{
  "image_size": 32,
  "channel_attention": "se",
  "kernel_size": 3,
  "beta1": 0.9,
  "cautious_weight_decay": true,
  "epochs": 11.2,
  "final_lr_fraction": 0.01,
  "warmup_steps": 890
}
Rows from block 3, named by matrix and row number. Rows with one number belong to one channel. Each number is 200 + 20 x the weight over its row's rms, rounded and kept within 0 to 999. All counts start at 0. After the name is the row's rms in percent of the matrix's.
# convs0: first 3x3 conv (model.blocks.3.convs.0.weight, 64x64x3x3), inputs 16-31, a 3x3 kernel for each
# convs1: second 3x3 conv (model.blocks.3.convs.1.weight, 64x64x3x3, transposed), outputs 16-31, a 3x3 kernel for each
convs0.0,109,202,194,207,202,219,180,206,208,206,219,209,219,189,198,189,213,204,206,183,183,186,204,190,216,181,195,216,184,193,177,199,212,185,178,198,190,177,198,169,187,220,186,185,185,182,184,213,225,172,205,189,209,199,195,200,186,183,186,218,194,199,221,208,219,212,196,183,181,197,188,202,200,186,183,162,206,158,219,183,181,212,203,211,180,192,210,243,206,197,198,199,197,198,190,168,183,194,203,193,194,191,202,201,182,206,189,205,195,221,204,219,215,215,202,202,198,189,198,186,210,201,211,215,193,201,204,172,220,177,192,256,185,194,185,182,202,203,215,217,189,200,218,203,223
convs0.1,099,210,173,193,189,178,178,194,199,182,187,179,191,181,197,187,166,202,176,216,207,214,203,219,218,210,211,205,189,173,193,188,178,214,197,212,216,198,209,212,179,206,178,206,192,202,185,176,185,140,129,202,191,192,214,216,194,195,142,165,199,173,196,189,193,226,199,207,217,224,179,206,210,180,217,197,213,230,210,195,201,201,191,195,162,216,191,198,171,169,180,183,164,208,197,184,192,172,181,195,193,202,191,187,204,207,204,193,212,198,180,212,208,186,189,208,217,219,201,198,196,204,204,192,224,197,217,223,189,192,176,166,193,199,158,204,227,229,223,187,208,196,200,193,210
convs0.2,100,161,132,128,178,140,133,177,149,157,183,186,176,186,177,184,209,201,182,224,200,209,217,214,192,216,216,196,201,221,218,201,201,223,214,198,197,190,199,209,193,192,204,180,193,162,165,222,181,177,192,195,205,183,194,210,199,193,176,190,199,207,205,207,210,208,190,207,197,212,199,194,189,200,212,187,196,189,197,212,224,220,204,193,206,196,192,201,174,186,189,194,194,205,210,185,187,211,210,204,217,220,234,193,241,253,216,230,212,199,198,184,223,210,197,215,192,196,219,217,200,218,222,190,206,196,166,214,216,210,190,219,218,206,179,190,214,212,184,184,212,223,223,196,217
convs0.3,103,202,204,216,210,222,204,184,225,208,161,189,191,192,206,199,199,202,195,202,176,200,239,211,202,189,199,182,180,168,199,211,205,164,211,199,199,205,213,212,185,206,196,194,192,190,206,198,212,212,209,189,235,213,190,185,169,193,168,208,182,200,218,217,189,208,193,182,201,195,186,227,203,204,237,207,186,239,208,207,239,198,202,230,192,210,223,204,197,192,164,205,188,184,189,202,185,189,179,195,206,218,226,208,233,189,213,191,209,168,195,190,198,193,214,183,193,223,161,174,204,203,210,190,183,192,194,181,176,176,178,207,194,196,189,219,189,199,200,218,197,199,209,215,206
convs0.4,104,174,179,222,164,191,221,194,209,222,214,205,190,224,212,218,208,208,221,197,193,177,169,179,184,190,165,207,175,188,183,211,203,211,214,206,196,208,179,165,212,192,196,202,212,196,193,203,213,193,184,191,188,177,205,176,192,216,208,205,225,195,211,228,248,238,199,218,182,196,217,199,214,182,176,197,197,201,185,219,192,189,202,199,218,192,177,196,196,196,193,202,195,206,229,212,208,225,204,222,210,205,181,210,182,194,179,196,210,209,207,190,192,189,205,213,199,202,194,223,210,209,189,221,211,214,225,207,212,188,205,216,192,221,210,210,188,169,194,211,190,210,212,207,191
convs0.5,089,229,201,191,230,228,218,225,215,210,178,174,203,200,199,190,198,199,202,196,206,179,201,224,205,216,204,189,197,240,215,164,175,210,196,216,161,198,202,201,183,199,215,200,226,216,193,220,195,232,236,183,207,224,193,215,242,216,194,210,208,207,209,214,194,154,214,235,216,194,212,214,223,195,170,212,204,213,174,212,210,185,181,208,234,190,150,154,210,242,209,201,194,187,195,204,217,186,199,208,186,185,180,213,229,205,206,188,214,192,200,203,200,167,190,189,203,214,210,209,219,210,202,187,195,210,195,180,201,185,146,175,175,207,203,206,217,206,217,222,211,208,204,222,221
convs0.6,099,208,190,189,232,208,203,249,239,219,231,213,218,201,210,214,225,205,208,209,202,188,201,188,185,202,188,191,228,211,219,219,228,230,199,229,218,215,176,167,182,137,196,160,185,155,225,216,201,208,207,178,187,209,194,222,247,207,234,194,199,209,214,226,179,216,196,216,187,184,225,201,213,239,217,259,210,266,225,229,210,214,170,219,178,191,219,164,214,222,189,189,189,199,210,197,197,183,175,177,180,173,193,184,183,191,167,180,189,187,198,190,209,202,218,216,196,204,182,197,197,204,205,192,180,170,185,231,219,249,215,225,193,189,215,201,196,178,216,203,234,217,199,217,181
convs0.7,101,225,222,220,202,194,160,184,200,164,182,191,180,198,216,224,196,195,210,220,195,236,212,182,195,200,196,182,198,204,247,221,226,237,205,198,232,170,188,206,180,194,201,165,203,180,224,197,189,229,185,190,141,136,183,195,193,206,212,178,191,197,205,203,195,188,220,189,190,203,182,192,204,200,206,203,227,210,212,197,213,186,193,177,173,202,178,154,191,198,202,198,193,211,193,199,193,221,222,210,210,203,186,206,180,173,199,212,190,198,210,190,175,209,188,168,167,189,228,216,239,183,205,194,203,208,189,190,201,224,191,181,231,199,212,193,212,178,204,217,189,213,213,227,221
convs0.8,091,194,187,204,196,193,193,191,205,217,203,185,192,239,186,165,200,190,215,178,203,183,188,211,201,209,220,206,191,200,206,175,191,200,206,220,196,176,193,196,159,162,207,185,196,157,194,199,195,207,175,191,201,184,170,189,196,178,196,175,222,200,214,188,199,199,204,215,219,168,213,191,216,200,191,165,209,211,162,222,215,198,210,160,178,195,203,124,201,190,152,213,213,212,181,208,192,202,216,198,185,184,203,189,198,103,206,228,188,213,196,205,205,187,209,202,201,177,182,204,181,189,203,186,185,203,188,194,203,168,193,210,229,205,221,192,214,199,217,207,195,180,182,204,189
convs0.9,093,195,194,187,247,154,188,232,214,192,216,217,208,200,199,199,190,199,225,221,192,176,188,225,195,217,196,175,220,217,199,216,199,161,194,200,199,195,173,201,216,184,209,199,183,198,188,199,195,181,226,209,196,177,188,224,218,198,219,201,194,196,208,200,208,216,193,226,203,188,234,220,211,177,215,193,187,202,167,195,199,171,203,222,223,211,212,199,187,210,209,200,180,230,192,193,192,202,212,204,202,217,198,164,166,220,194,197,201,214,191,190,204,229,187,206,238,194,207,191,212,201,173,199,170,192,203,189,170,197,202,156,179,199,211,209,203,212,224,225,211,201,197,203,189
convs0.10,094,208,208,229,188,190,206,200,198,195,189,172,174,162,194,206,164,210,203,191,192,192,192,216,196,206,176,171,200,219,193,199,169,210,190,191,193,201,219,185,189,206,182,180,211,186,212,229,201,207,204,211,193,165,185,181,198,195,211,200,211,208,177,198,173,192,210,177,247,218,174,196,198,198,210,208,200,239,217,213,220,223,159,157,169,171,148,196,167,184,192,183,178,165,197,196,199,213,226,205,203,214,213,207,217,221,202,200,245,199,204,204,184,157,203,213,205,198,209,228,202,132,204,200,177,170,187,182,159,189,206,187,181,181,197,193,202,211,193,184,191,218,191,210,209
convs0.11,102,203,184,193,207,212,215,193,197,183,204,202,195,195,175,218,172,185,208,188,188,180,196,190,182,213,194,196,194,173,221,205,208,161,204,222,206,206,205,233,204,214,213,181,217,196,195,209,210,186,192,188,181,202,209,186,197,200,216,222,186,214,213,213,210,195,201,207,191,221,197,219,200,202,199,200,201,183,193,203,198,211,199,215,202,192,200,220,187,218,217,188,198,204,196,202,205,192,209,207,192,218,211,194,193,220,203,201,212,206,194,180,211,191,186,198,193,195,214,191,203,190,185,190,191,193,183,190,179,182,213,196,175,209,217,205,224,191,207,207,188,177,208,206,197
convs0.12,098,208,211,220,200,176,215,180,184,215,176,177,212,200,200,226,206,221,226,219,205,163,205,194,178,230,180,165,205,209,217,181,222,216,172,203,212,197,200,185,173,184,165,195,162,200,196,204,196,220,226,176,193,183,205,212,200,239,189,240,239,227,226,246,225,211,206,201,202,220,190,212,232,200,182,194,203,195,207,217,189,224,211,177,195,192,163,184,191,196,210,181,196,208,198,201,202,200,203,225,205,180,184,210,201,172,214,197,194,195,196,228,179,202,220,181,190,229,203,220,239,202,227,205,209,203,234,187,199,216,185,182,227,191,205,231,169,202,203,202,193,190,199,209,208
convs0.13,098,206,195,186,198,203,198,221,195,213,205,210,173,202,175,172,216,209,176,210,212,219,213,183,230,218,194,177,199,183,203,230,150,227,238,219,198,208,231,195,206,216,162,199,198,182,203,209,220,218,244,242,209,201,211,215,213,189,205,226,196,211,216,200,212,201,188,194,241,222,228,191,195,220,213,179,206,189,224,200,215,211,176,180,174,208,182,201,175,163,176,194,183,197,187,186,182,197,180,195,204,198,207,200,159,169,190,200,174,182,196,213,202,206,209,188,196,209,173,165,210,198,185,211,229,225,205,187,195,213,205,222,194,224,218,222,183,163,189,217,119,194,216,176,196
convs0.14,101,212,211,201,237,210,202,225,198,204,192,211,206,207,197,213,198,238,216,209,196,185,202,197,196,197,195,171,153,195,199,177,176,210,199,205,222,190,189,182,170,169,201,198,192,206,145,172,153,171,156,197,156,184,173,145,166,180,184,140,183,183,161,185,211,226,211,203,210,195,186,192,215,206,190,206,204,203,216,236,188,186,209,161,174,199,176,186,183,174,192,199,207,199,216,215,224,187,191,203,124,181,170,150,160,156,178,156,157,219,233,228,221,222,258,207,225,257,216,215,200,224,240,196,210,209,217,221,204,213,231,213,240,224,210,233,196,194,197,213,235,196,173,191,186
convs0.15,095,198,225,226,208,201,213,208,196,231,193,225,215,218,240,200,210,200,199,167,210,206,177,210,181,205,212,185,165,209,180,202,103,208,203,163,193,206,225,207,204,190,168,184,188,195,198,212,209,176,153,170,202,207,187,198,202,200,186,188,202,198,185,189,191,179,193,167,227,196,212,193,187,214,228,184,197,211,199,189,209,205,167,167,203,221,216,216,193,211,206,185,172,158,192,179,190,190,173,193,221,192,180,200,214,212,214,182,196,194,195,230,217,204,227,203,213,219,231,212,198,210,175,220,201,172,176,187,208,210,175,158,188,186,185,202,230,188,179,223,184,206,207,203,213
convs0.16,097,201,208,196,187,192,197,192,209,189,233,199,161,217,198,163,221,180,182,197,221,212,182,204,211,184,195,212,203,197,202,216,210,213,209,195,207,214,193,193,224,187,195,231,179,195,170,181,216,182,174,234,126,186,210,206,194,199,217,185,202,215,199,185,216,206,165,201,191,169,193,180,175,184,181,163,221,194,183,217,178,168,184,180,176,189,174,167,194,175,177,226,192,197,226,192,193,220,210,194,178,178,204,174,155,218,195,183,226,218,206,199,210,200,191,216,199,194,232,191,206,221,195,202,193,195,204,229,219,206,246,195,193,226,175,189,213,192,205,217,222,182,207,212,199
convs0.17,089,200,209,184,198,176,182,202,216,171,175,196,169,186,181,188,181,175,208,217,186,164,208,197,177,199,188,189,212,197,212,222,190,201,229,194,156,194,229,209,222,186,231,185,180,235,180,204,208,218,238,187,195,205,177,178,199,212,212,198,203,183,213,211,197,206,222,192,189,215,174,180,247,178,225,221,185,198,228,207,182,231,200,208,222,177,198,256,211,220,207,214,232,214,181,177,196,196,185,191,211,215,218,213,224,212,197,209,194,196,192,232,198,163,210,216,218,209,193,215,203,180,171,226,174,218,203,160,187,177,202,156,194,199,197,189,183,194,200,200,192,229,184,195,197
convs0.18,106,212,204,200,193,199,211,219,196,199,193,203,218,210,215,210,235,221,235,201,200,204,216,177,208,207,178,200,171,193,201,184,196,205,211,218,202,223,202,195,176,206,198,193,185,171,204,153,199,207,213,218,176,215,227,210,219,211,236,213,235,218,230,229,186,188,244,179,200,207,196,181,188,176,181,178,206,201,198,227,215,188,242,219,217,201,211,216,197,181,206,185,180,199,199,172,164,189,184,197,209,193,202,192,191,221,222,191,207,211,201,211,206,213,201,206,194,206,214,222,217,181,207,217,199,207,212,195,180,194,199,214,199,184,206,174,222,203,185,211,193,194,199,195,213
convs0.19,108,209,180,172,235,230,210,243,241,236,218,204,209,226,192,195,198,203,202,188,203,207,201,212,201,198,223,208,189,216,209,190,201,192,219,201,211,179,158,201,194,175,176,185,154,157,191,184,206,205,184,206,209,202,212,203,221,203,209,195,187,178,195,167,203,213,188,220,185,159,166,148,93,240,230,207,227,224,160,211,204,120,179,179,178,197,167,130,158,156,130,224,195,204,205,186,194,166,155,174,176,196,179,179,175,171,196,207,197,211,179,214,189,200,221,220,202,217,183,171,188,217,182,196,206,181,192,235,233,231,226,214,206,181,167,165,172,199,201,214,211,201,225,196,186
convs0.20,098,201,202,203,180,190,189,164,190,194,190,184,192,183,196,210,205,204,215,211,185,195,203,156,200,192,202,192,207,205,217,207,212,210,211,213,199,189,197,188,189,198,194,214,173,187,222,203,233,184,197,207,145,206,183,214,198,202,208,206,189,207,231,236,196,202,209,181,199,180,196,211,206,179,207,218,225,204,205,193,198,186,178,171,157,163,144,204,201,198,163,182,164,174,176,181,161,200,199,181,206,187,202,206,212,211,216,180,180,192,200,216,207,209,204,209,206,200,167,182,181,177,189,176,204,224,187,213,191,208,236,225,191,212,235,181,196,198,193,207,198,192,207,202,182
convs0.21,094,198,196,196,202,199,188,177,207,198,234,206,206,205,207,208,207,197,191,191,199,192,204,206,187,170,231,181,204,204,190,241,212,192,191,219,205,200,199,213,212,181,194,220,211,219,220,218,187,208,221,201,207,176,170,190,208,220,217,225,210,214,231,216,221,218,212,226,163,145,187,181,166,198,215,175,207,200,175,201,184,168,199,233,225,237,226,224,207,201,222,214,196,197,202,232,220,196,204,222,197,208,212,188,195,187,231,198,194,203,215,187,213,201,188,219,213,174,207,199,206,230,205,194,208,216,186,188,185,143,209,145,127,238,172,148,205,223,218,186,219,224,188,219,209
convs0.22,110,217,222,210,214,195,219,188,237,232,206,226,189,185,193,214,188,170,207,192,216,181,163,202,181,174,194,214,167,205,208,206,204,229,194,190,230,201,192,198,219,207,167,243,208,197,198,214,193,188,204,223,231,186,190,219,215,204,200,201,195,186,195,153,205,187,177,185,216,194,190,176,183,207,222,196,222,191,205,206,228,191,227,201,203,238,208,231,253,225,228,182,169,187,209,221,202,219,229,204,227,209,227,203,164,165,175,181,166,163,207,192,168,179,220,176,200,236,186,180,200,206,178,183,197,183,207,207,211,224,213,220,227,209,186,196,195,216,215,181,190,189,164,189,216
convs0.23,089,202,215,212,209,168,199,179,205,194,208,235,225,207,212,194,195,199,203,193,179,197,199,205,207,191,194,208,188,224,199,187,199,191,199,196,181,202,183,177,200,197,197,213,205,199,170,159,219,207,216,192,196,210,209,201,198,196,195,220,203,199,197,203,208,206,193,191,179,158,192,155,186,223,221,194,190,203,170,176,166,156,192,246,213,176,181,170,203,191,195,198,194,184,225,203,209,203,194,192,189,179,203,203,192,204,200,202,229,199,209,229,197,204,216,204,211,194,201,195,183,206,213,214,192,201,196,187,196,196,181,190,155,182,183,180,171,216,220,200,211,197,187,200,195
convs1.0,088,208,244,213,175,226,237,213,196,200,222,221,217,192,208,249,207,208,206,201,226,214,217,192,203,203,208,210,202,225,211,197,264,196,214,203,191,191,197,196,202,204,190,189,206,204,203,202,177,199,198,197,197,195,195,206,204,192,203,226,202,207,178,184,193,175,201,185,193,181,204,216,172,180,213,209,182,226,222,206,199,210,219,211,191,198,233,204,204,199,214,180,221,205,184,150,214,243,222,225,213,174,192,220,193,165,194,206,196,180,195,206,173,227,217,192,206,212,203,165,204,213,170,193,201,209,198,214,216,225,205,189,230,207,187,214,201,179,189,221,203,206,204,214,208
convs1.1,110,158,219,196,179,203,187,200,205,183,217,209,214,209,235,222,204,209,203,200,205,194,187,235,202,163,196,179,194,184,198,174,188,184,202,198,207,164,167,170,167,208,177,160,177,166,195,177,207,171,185,191,197,188,196,195,216,205,206,218,208,201,209,208,201,193,208,182,193,202,196,194,211,199,210,227,185,226,234,239,218,249,243,271,258,232,268,227,244,219,224,200,198,190,205,188,190,229,258,209,221,188,195,188,211,219,188,190,205,202,204,189,218,215,193,200,176,166,191,176,186,198,235,224,192,221,199,207,210,178,222,228,209,225,210,203,214,198,213,206,208,208,201,208,199
convs1.2,104,212,219,201,220,214,198,199,216,195,219,231,212,220,228,232,213,212,210,210,207,212,211,209,217,212,213,209,178,179,185,155,168,188,176,159,195,227,234,229,209,228,231,221,220,216,199,202,176,196,187,187,207,180,188,177,191,206,187,191,194,191,197,189,212,210,210,201,198,191,205,192,195,203,214,233,215,212,227,214,213,219,229,225,223,213,218,205,191,187,185,201,218,212,217,206,202,202,214,210,210,202,200,190,203,212,210,206,209,212,215,205,200,214,206,211,207,213,209,210,204,202,186,188,217,202,189,203,210,211,201,205,221,192,210,210,192,201,189,178,171,206,207,204,189
convs1.3,106,194,212,216,217,204,214,180,225,232,217,204,198,195,176,216,186,214,185,205,220,209,185,209,193,181,215,207,200,196,211,205,214,211,203,226,235,204,195,186,207,201,178,203,199,179,204,182,182,201,195,215,190,216,236,182,223,210,208,212,193,204,215,185,192,175,217,197,187,193,215,200,193,213,170,195,200,157,208,207,143,195,204,204,179,196,201,164,171,156,161,211,244,229,228,201,197,238,208,215,197,185,190,186,172,198,184,189,159,179,168,179,183,182,182,203,181,173,211,196,201,197,200,199,200,220,187,192,196,199,206,190,198,217,209,207,196,201,205,183,200,204,186,204,205
convs1.4,075,173,188,192,196,167,169,219,227,209,194,180,188,181,168,194,207,225,210,175,196,189,191,196,202,198,200,201,229,226,220,189,202,195,209,196,189,182,184,212,146,164,181,199,169,160,187,169,193,198,198,219,198,167,184,192,193,199,225,165,175,202,170,185,232,216,211,198,199,156,193,207,189,204,206,187,213,199,181,196,180,167,195,192,191,194,217,174,197,196,208,207,237,221,199,193,168,208,216,214,196,214,207,193,227,233,191,220,200,246,220,186,208,235,201,215,189,184,178,195,190,170,233,201,165,194,185,214,186,204,227,204,186,213,201,210,191,194,195,184,224,227,189,181,190
convs1.5,100,194,176,194,206,194,205,203,195,206,207,202,217,225,239,204,201,201,232,196,218,193,191,212,195,189,217,192,168,165,189,158,199,166,150,202,180,174,178,178,175,194,169,168,150,151,197,193,195,194,182,191,180,184,196,206,200,193,183,182,179,211,202,199,185,204,165,181,199,167,163,175,169,193,191,204,181,178,224,182,195,222,213,191,208,249,228,234,254,244,280,192,194,179,211,236,220,182,172,195,192,222,198,189,199,193,207,222,178,173,197,193,183,179,178,164,186,187,199,195,198,192,197,182,185,202,184,188,203,203,190,232,224,178,202,194,187,209,216,190,182,189,197,218,205
convs1.6,092,222,198,217,220,186,202,213,235,228,205,198,184,194,209,198,191,192,203,210,224,229,219,221,229,206,198,214,173,180,186,181,172,174,185,181,184,179,165,165,186,188,192,186,176,185,206,214,218,209,204,207,205,194,204,181,181,187,177,164,153,174,167,174,125,145,123,176,168,162,161,140,177,183,190,175,165,151,195,160,196,181,182,201,189,208,205,210,194,198,213,180,168,146,188,189,164,196,178,191,182,220,207,186,229,207,206,186,171,172,192,175,184,183,183,188,188,182,172,198,197,200,205,201,212,181,211,190,161,178,203,182,180,160,167,163,210,200,208,183,191,187,179,169,183
convs1.7,098,188,181,212,206,178,197,181,176,183,174,220,223,204,195,197,212,217,207,218,197,194,202,206,188,207,195,202,198,206,201,184,163,180,175,187,198,225,215,210,200,223,192,220,230,193,218,234,215,201,194,151,218,188,136,223,199,208,213,209,226,210,200,208,223,239,239,180,196,208,205,219,212,220,193,202,213,211,211,189,203,198,181,199,216,209,212,201,221,210,164,181,189,215,154,231,195,183,238,202,209,182,186,216,214,203,213,215,202,206,219,205,190,187,203,174,199,200,216,212,183,210,213,196,183,193,180,204,238,227,178,237,220,159,218,191,210,198,216,209,236,204,201,229,205
convs1.8,101,220,147,188,266,187,196,216,198,182,211,214,196,202,266,200,194,199,200,187,221,206,187,202,216,207,205,200,179,184,196,202,189,179,204,210,197,200,205,176,170,188,210,173,193,188,195,234,207,183,213,204,209,213,212,180,196,218,194,195,188,216,222,210,220,237,223,202,194,194,197,193,191,199,209,208,212,189,189,231,236,207,245,211,199,228,260,226,218,260,247,218,223,222,192,181,205,205,197,186,175,203,190,137,183,183,185,192,211,227,192,180,230,208,203,228,204,211,200,216,199,206,244,213,208,204,210,213,186,203,206,203,215,238,159,169,217,222,197,181,212,199,204,223,207
convs1.9,087,200,188,194,214,157,192,190,194,189,193,187,202,203,159,183,197,209,201,191,214,203,195,224,214,196,203,205,191,212,215,174,190,197,201,182,200,191,199,211,178,182,205,195,183,199,176,186,194,153,168,194,182,186,183,193,181,197,189,184,208,198,189,170,163,191,171,195,169,168,202,169,154,243,219,256,222,177,199,194,171,227,217,206,198,241,256,217,232,252,224,195,183,202,216,201,175,182,186,189,208,223,199,176,241,218,216,205,214,194,192,201,179,178,182,223,208,207,196,209,206,188,255,195,204,210,198,186,186,190,179,204,186,197,209,199,211,221,221,180,208,199,190,193,204
convs1.10,101,192,213,227,200,241,227,185,194,189,186,227,226,213,227,226,210,196,192,217,239,216,226,236,220,222,228,218,202,188,220,192,172,205,205,198,206,200,241,208,214,210,206,201,194,202,203,214,208,196,204,189,220,176,201,237,238,238,227,230,232,237,237,260,237,235,237,222,208,229,219,214,222,209,188,205,226,202,222,213,202,185,188,165,202,210,251,214,199,216,196,197,190,207,212,235,191,211,203,172,173,185,190,209,200,190,208,211,208,187,201,200,187,157,179,216,206,182,190,204,167,193,176,172,206,182,183,200,211,232,197,221,208,218,213,201,209,208,203,215,221,180,237,218,223
convs1.11,127,198,203,189,223,188,203,206,207,189,204,189,199,235,205,178,208,195,201,192,208,207,210,232,216,220,216,211,196,207,199,138,202,179,184,189,180,186,168,180,206,181,200,191,189,206,190,184,189,204,199,187,188,181,201,174,195,197,205,187,204,208,202,209,221,231,215,210,205,193,209,186,199,211,215,207,203,192,195,199,208,185,188,204,200,216,207,207,206,221,213,214,196,205,201,223,205,206,202,199,214,192,206,206,203,197,202,207,207,210,195,194,193,184,182,185,217,191,202,207,206,189,195,209,189,201,189,209,190,199,213,203,198,207,192,198,198,204,204,184,212,166,215,200,203
convs1.12,105,199,214,222,201,227,218,183,211,213,185,180,216,193,206,225,196,200,204,223,189,187,210,193,189,227,213,185,190,170,200,211,181,191,205,197,198,176,189,162,180,179,185,171,169,158,216,207,241,204,201,215,202,217,218,222,218,215,183,155,202,178,196,193,257,192,216,222,181,208,200,200,219,201,189,174,211,178,168,207,197,170,216,217,217,210,225,199,200,226,205,218,216,201,188,202,219,136,177,211,199,189,193,215,196,200,196,188,191,187,201,209,219,211,206,205,191,205,187,198,175,198,192,166,191,191,172,199,203,206,196,202,214,213,204,213,197,172,204,208,200,199,207,214,208
convs1.13,091,230,240,179,209,295,176,202,231,222,199,185,175,192,208,200,206,180,185,203,196,220,183,156,226,183,189,186,201,182,180,184,203,180,203,199,181,182,180,177,184,180,178,171,156,175,204,200,236,167,173,202,185,187,187,203,184,196,197,212,193,225,215,221,162,178,191,163,188,209,176,203,206,207,196,206,171,213,190,179,194,199,200,240,193,179,246,203,194,208,193,197,207,206,191,207,221,167,206,215,181,162,214,206,137,202,198,170,175,165,201,190,166,202,191,187,207,182,189,188,157,188,169,198,186,199,201,152,160,170,194,195,202,188,196,214,202,199,205,203,179,202,189,227,207
convs1.14,086,242,225,210,241,242,240,224,216,230,196,182,206,190,193,217,207,205,237,192,190,213,197,195,210,198,213,196,174,199,200,185,192,201,203,204,217,205,240,208,208,229,227,214,226,200,207,200,236,219,230,241,247,248,243,189,208,188,201,226,197,214,211,191,220,204,196,212,176,179,191,179,184,207,188,178,198,174,186,213,185,201,241,275,226,249,270,220,240,246,193,207,167,208,189,187,190,201,196,215,171,179,191,169,182,167,195,174,202,201,196,212,227,194,200,217,173,186,187,196,222,199,193,208,194,195,219,200,175,187,198,175,183,208,184,188,193,198,217,189,190,182,202,201,205
convs1.15,098,182,161,190,152,208,164,195,195,183,201,213,177,228,264,197,184,190,209,186,196,190,213,210,197,200,202,171,199,221,197,174,152,211,168,197,217,167,158,151,190,191,203,181,177,172,197,192,180,221,218,212,194,194,215,227,206,214,194,235,213,196,228,215,232,199,210,223,197,228,187,180,186,205,213,210,202,206,216,228,205,201,246,223,225,231,210,199,257,235,222,209,220,221,218,200,191,226,196,206,193,217,175,201,192,207,191,169,187,220,213,211,222,198,218,204,187,205,199,226,180,222,205,211,191,211,192,199,195,193,201,211,225,186,195,225,207,193,174,194,193,213,214,200,200
convs1.16,122,223,232,219,208,242,210,220,206,184,206,197,199,218,160,172,194,206,185,226,214,220,230,223,233,212,207,222,168,208,201,172,193,191,185,191,201,199,190,157,190,186,147,174,173,147,213,191,243,177,190,224,181,207,216,187,197,220,191,217,214,196,206,211,202,209,227,204,196,206,228,225,218,191,194,155,189,189,125,190,208,149,202,211,215,189,217,217,169,203,197,185,186,208,218,220,205,198,213,205,176,174,169,187,178,180,177,181,200,207,191,185,232,203,205,217,204,209,167,187,196,199,178,220,178,199,199,214,203,197,232,212,175,192,204,194,204,195,192,195,193,193,199,226,213
convs1.17,089,222,207,201,190,250,218,193,203,180,189,177,200,204,228,165,211,190,204,215,224,221,204,207,210,225,211,209,221,231,180,214,204,221,217,238,225,240,247,233,217,228,217,236,214,211,195,220,212,206,228,199,210,230,209,202,202,203,209,199,192,178,198,176,172,191,204,199,190,213,204,188,218,186,202,192,196,179,205,189,166,221,187,185,155,200,212,167,188,217,160,241,212,222,191,225,236,188,185,198,207,215,225,237,214,179,206,184,204,166,191,202,184,202,196,184,183,210,198,192,206,187,186,186,199,198,205,203,221,181,205,225,180,202,227,207,193,197,209,196,180,202,214,185,210
convs1.18,095,188,155,150,197,214,173,203,180,182,195,205,183,205,212,227,192,200,202,169,170,184,184,199,187,177,171,171,185,194,202,181,202,195,192,200,235,178,185,198,189,179,170,197,191,173,136,162,196,136,159,187,160,213,199,197,187,207,186,199,182,204,192,216,229,232,217,195,190,193,170,182,174,207,186,159,212,203,193,186,218,245,219,230,216,233,238,262,208,235,226,222,193,208,213,202,208,213,210,184,183,218,205,188,211,214,182,187,212,201,211,196,226,190,205,204,220,188,202,199,190,198,173,219,193,193,187,223,208,206,205,178,203,206,207,197,191,202,198,210,213,196,183,199,170
convs1.19,086,197,149,195,211,171,174,230,222,219,196,197,187,204,205,195,205,228,205,216,209,210,211,225,222,202,213,219,189,207,199,189,195,192,196,195,212,186,187,150,184,206,187,157,192,202,201,227,217,189,206,222,186,216,208,208,193,195,192,179,165,178,184,191,169,171,173,176,161,181,180,166,185,217,189,174,201,162,160,209,176,186,172,171,144,231,220,169,199,218,197,173,178,190,161,183,205,169,185,219,192,236,207,169,195,225,183,193,193,190,192,176,190,211,209,193,223,207,189,214,177,212,219,215,210,206,216,222,210,185,187,177,190,149,156,195,202,199,193,181,200,206,187,207,222
convs1.20,098,202,168,194,159,235,212,176,195,226,210,190,190,194,192,206,187,201,211,202,208,207,213,196,224,212,207,198,190,190,190,190,179,176,184,176,172,160,179,136,163,183,157,162,160,162,186,172,191,182,183,208,187,194,199,212,223,223,206,227,237,218,210,208,196,214,194,171,168,166,161,212,192,204,207,217,171,219,222,153,199,228,238,195,207,233,267,248,219,209,175,219,190,171,202,235,198,235,261,221,195,216,215,227,180,200,204,207,187,203,201,191,214,192,177,174,201,191,195,220,188,214,186,192,217,210,198,209,183,194,216,179,183,205,224,190,203,206,193,211,188,197,193,186,186
convs1.21,109,208,198,202,221,185,190,208,202,209,204,197,214,186,196,206,208,211,203,218,199,203,201,203,213,201,208,208,207,196,214,199,200,182,201,182,192,168,165,180,200,189,182,199,166,193,213,224,217,205,233,238,224,215,226,232,200,196,241,210,204,216,230,217,165,209,208,196,227,201,203,216,174,197,219,189,206,194,176,216,187,174,211,199,206,205,195,192,175,179,198,207,199,171,241,182,156,243,204,175,198,209,188,180,233,216,187,210,194,221,173,200,216,181,190,216,186,201,215,183,212,203,211,195,195,193,205,209,179,164,256,202,183,238,198,205,192,200,202,192,209,233,198,206,200
convs1.22,071,195,226,222,220,235,205,188,195,212,210,217,202,174,194,228,199,175,200,196,193,194,217,199,218,205,203,198,158,175,187,159,191,181,178,195,211,187,188,132,195,177,158,184,184,179,212,213,198,182,195,203,197,176,164,197,183,160,191,193,191,193,190,172,151,165,192,167,180,195,204,213,198,186,216,209,163,227,197,167,182,225,192,170,193,195,239,202,167,212,215,166,197,193,202,207,199,197,250,201,217,195,219,213,225,213,175,199,178,179,167,240,193,189,240,211,190,227,189,188,182,206,197,177,196,178,207,202,193,165,188,192,152,170,180,186,179,220,232,182,187,201,163,174,193
convs1.23,102,190,222,196,212,204,220,193,177,213,198,174,192,210,197,193,209,228,214,203,219,210,206,215,212,215,225,220,189,208,185,200,230,212,191,217,213,175,162,176,191,190,210,194,209,200,167,186,199,191,199,201,192,211,230,211,203,164,217,213,209,206,212,197,152,144,193,149,144,179,149,127,146,186,230,230,193,202,221,192,186,220,183,233,163,208,238,198,202,196,210,200,197,209,173,224,193,169,113,210,200,195,198,189,213,191,192,230,186,223,199,204,191,234,195,194,221,198,212,179,213,202,195,196,216,201,202,228,196,197,219,203,210,178,205,209,178,198,212,193,207,193,209,216,247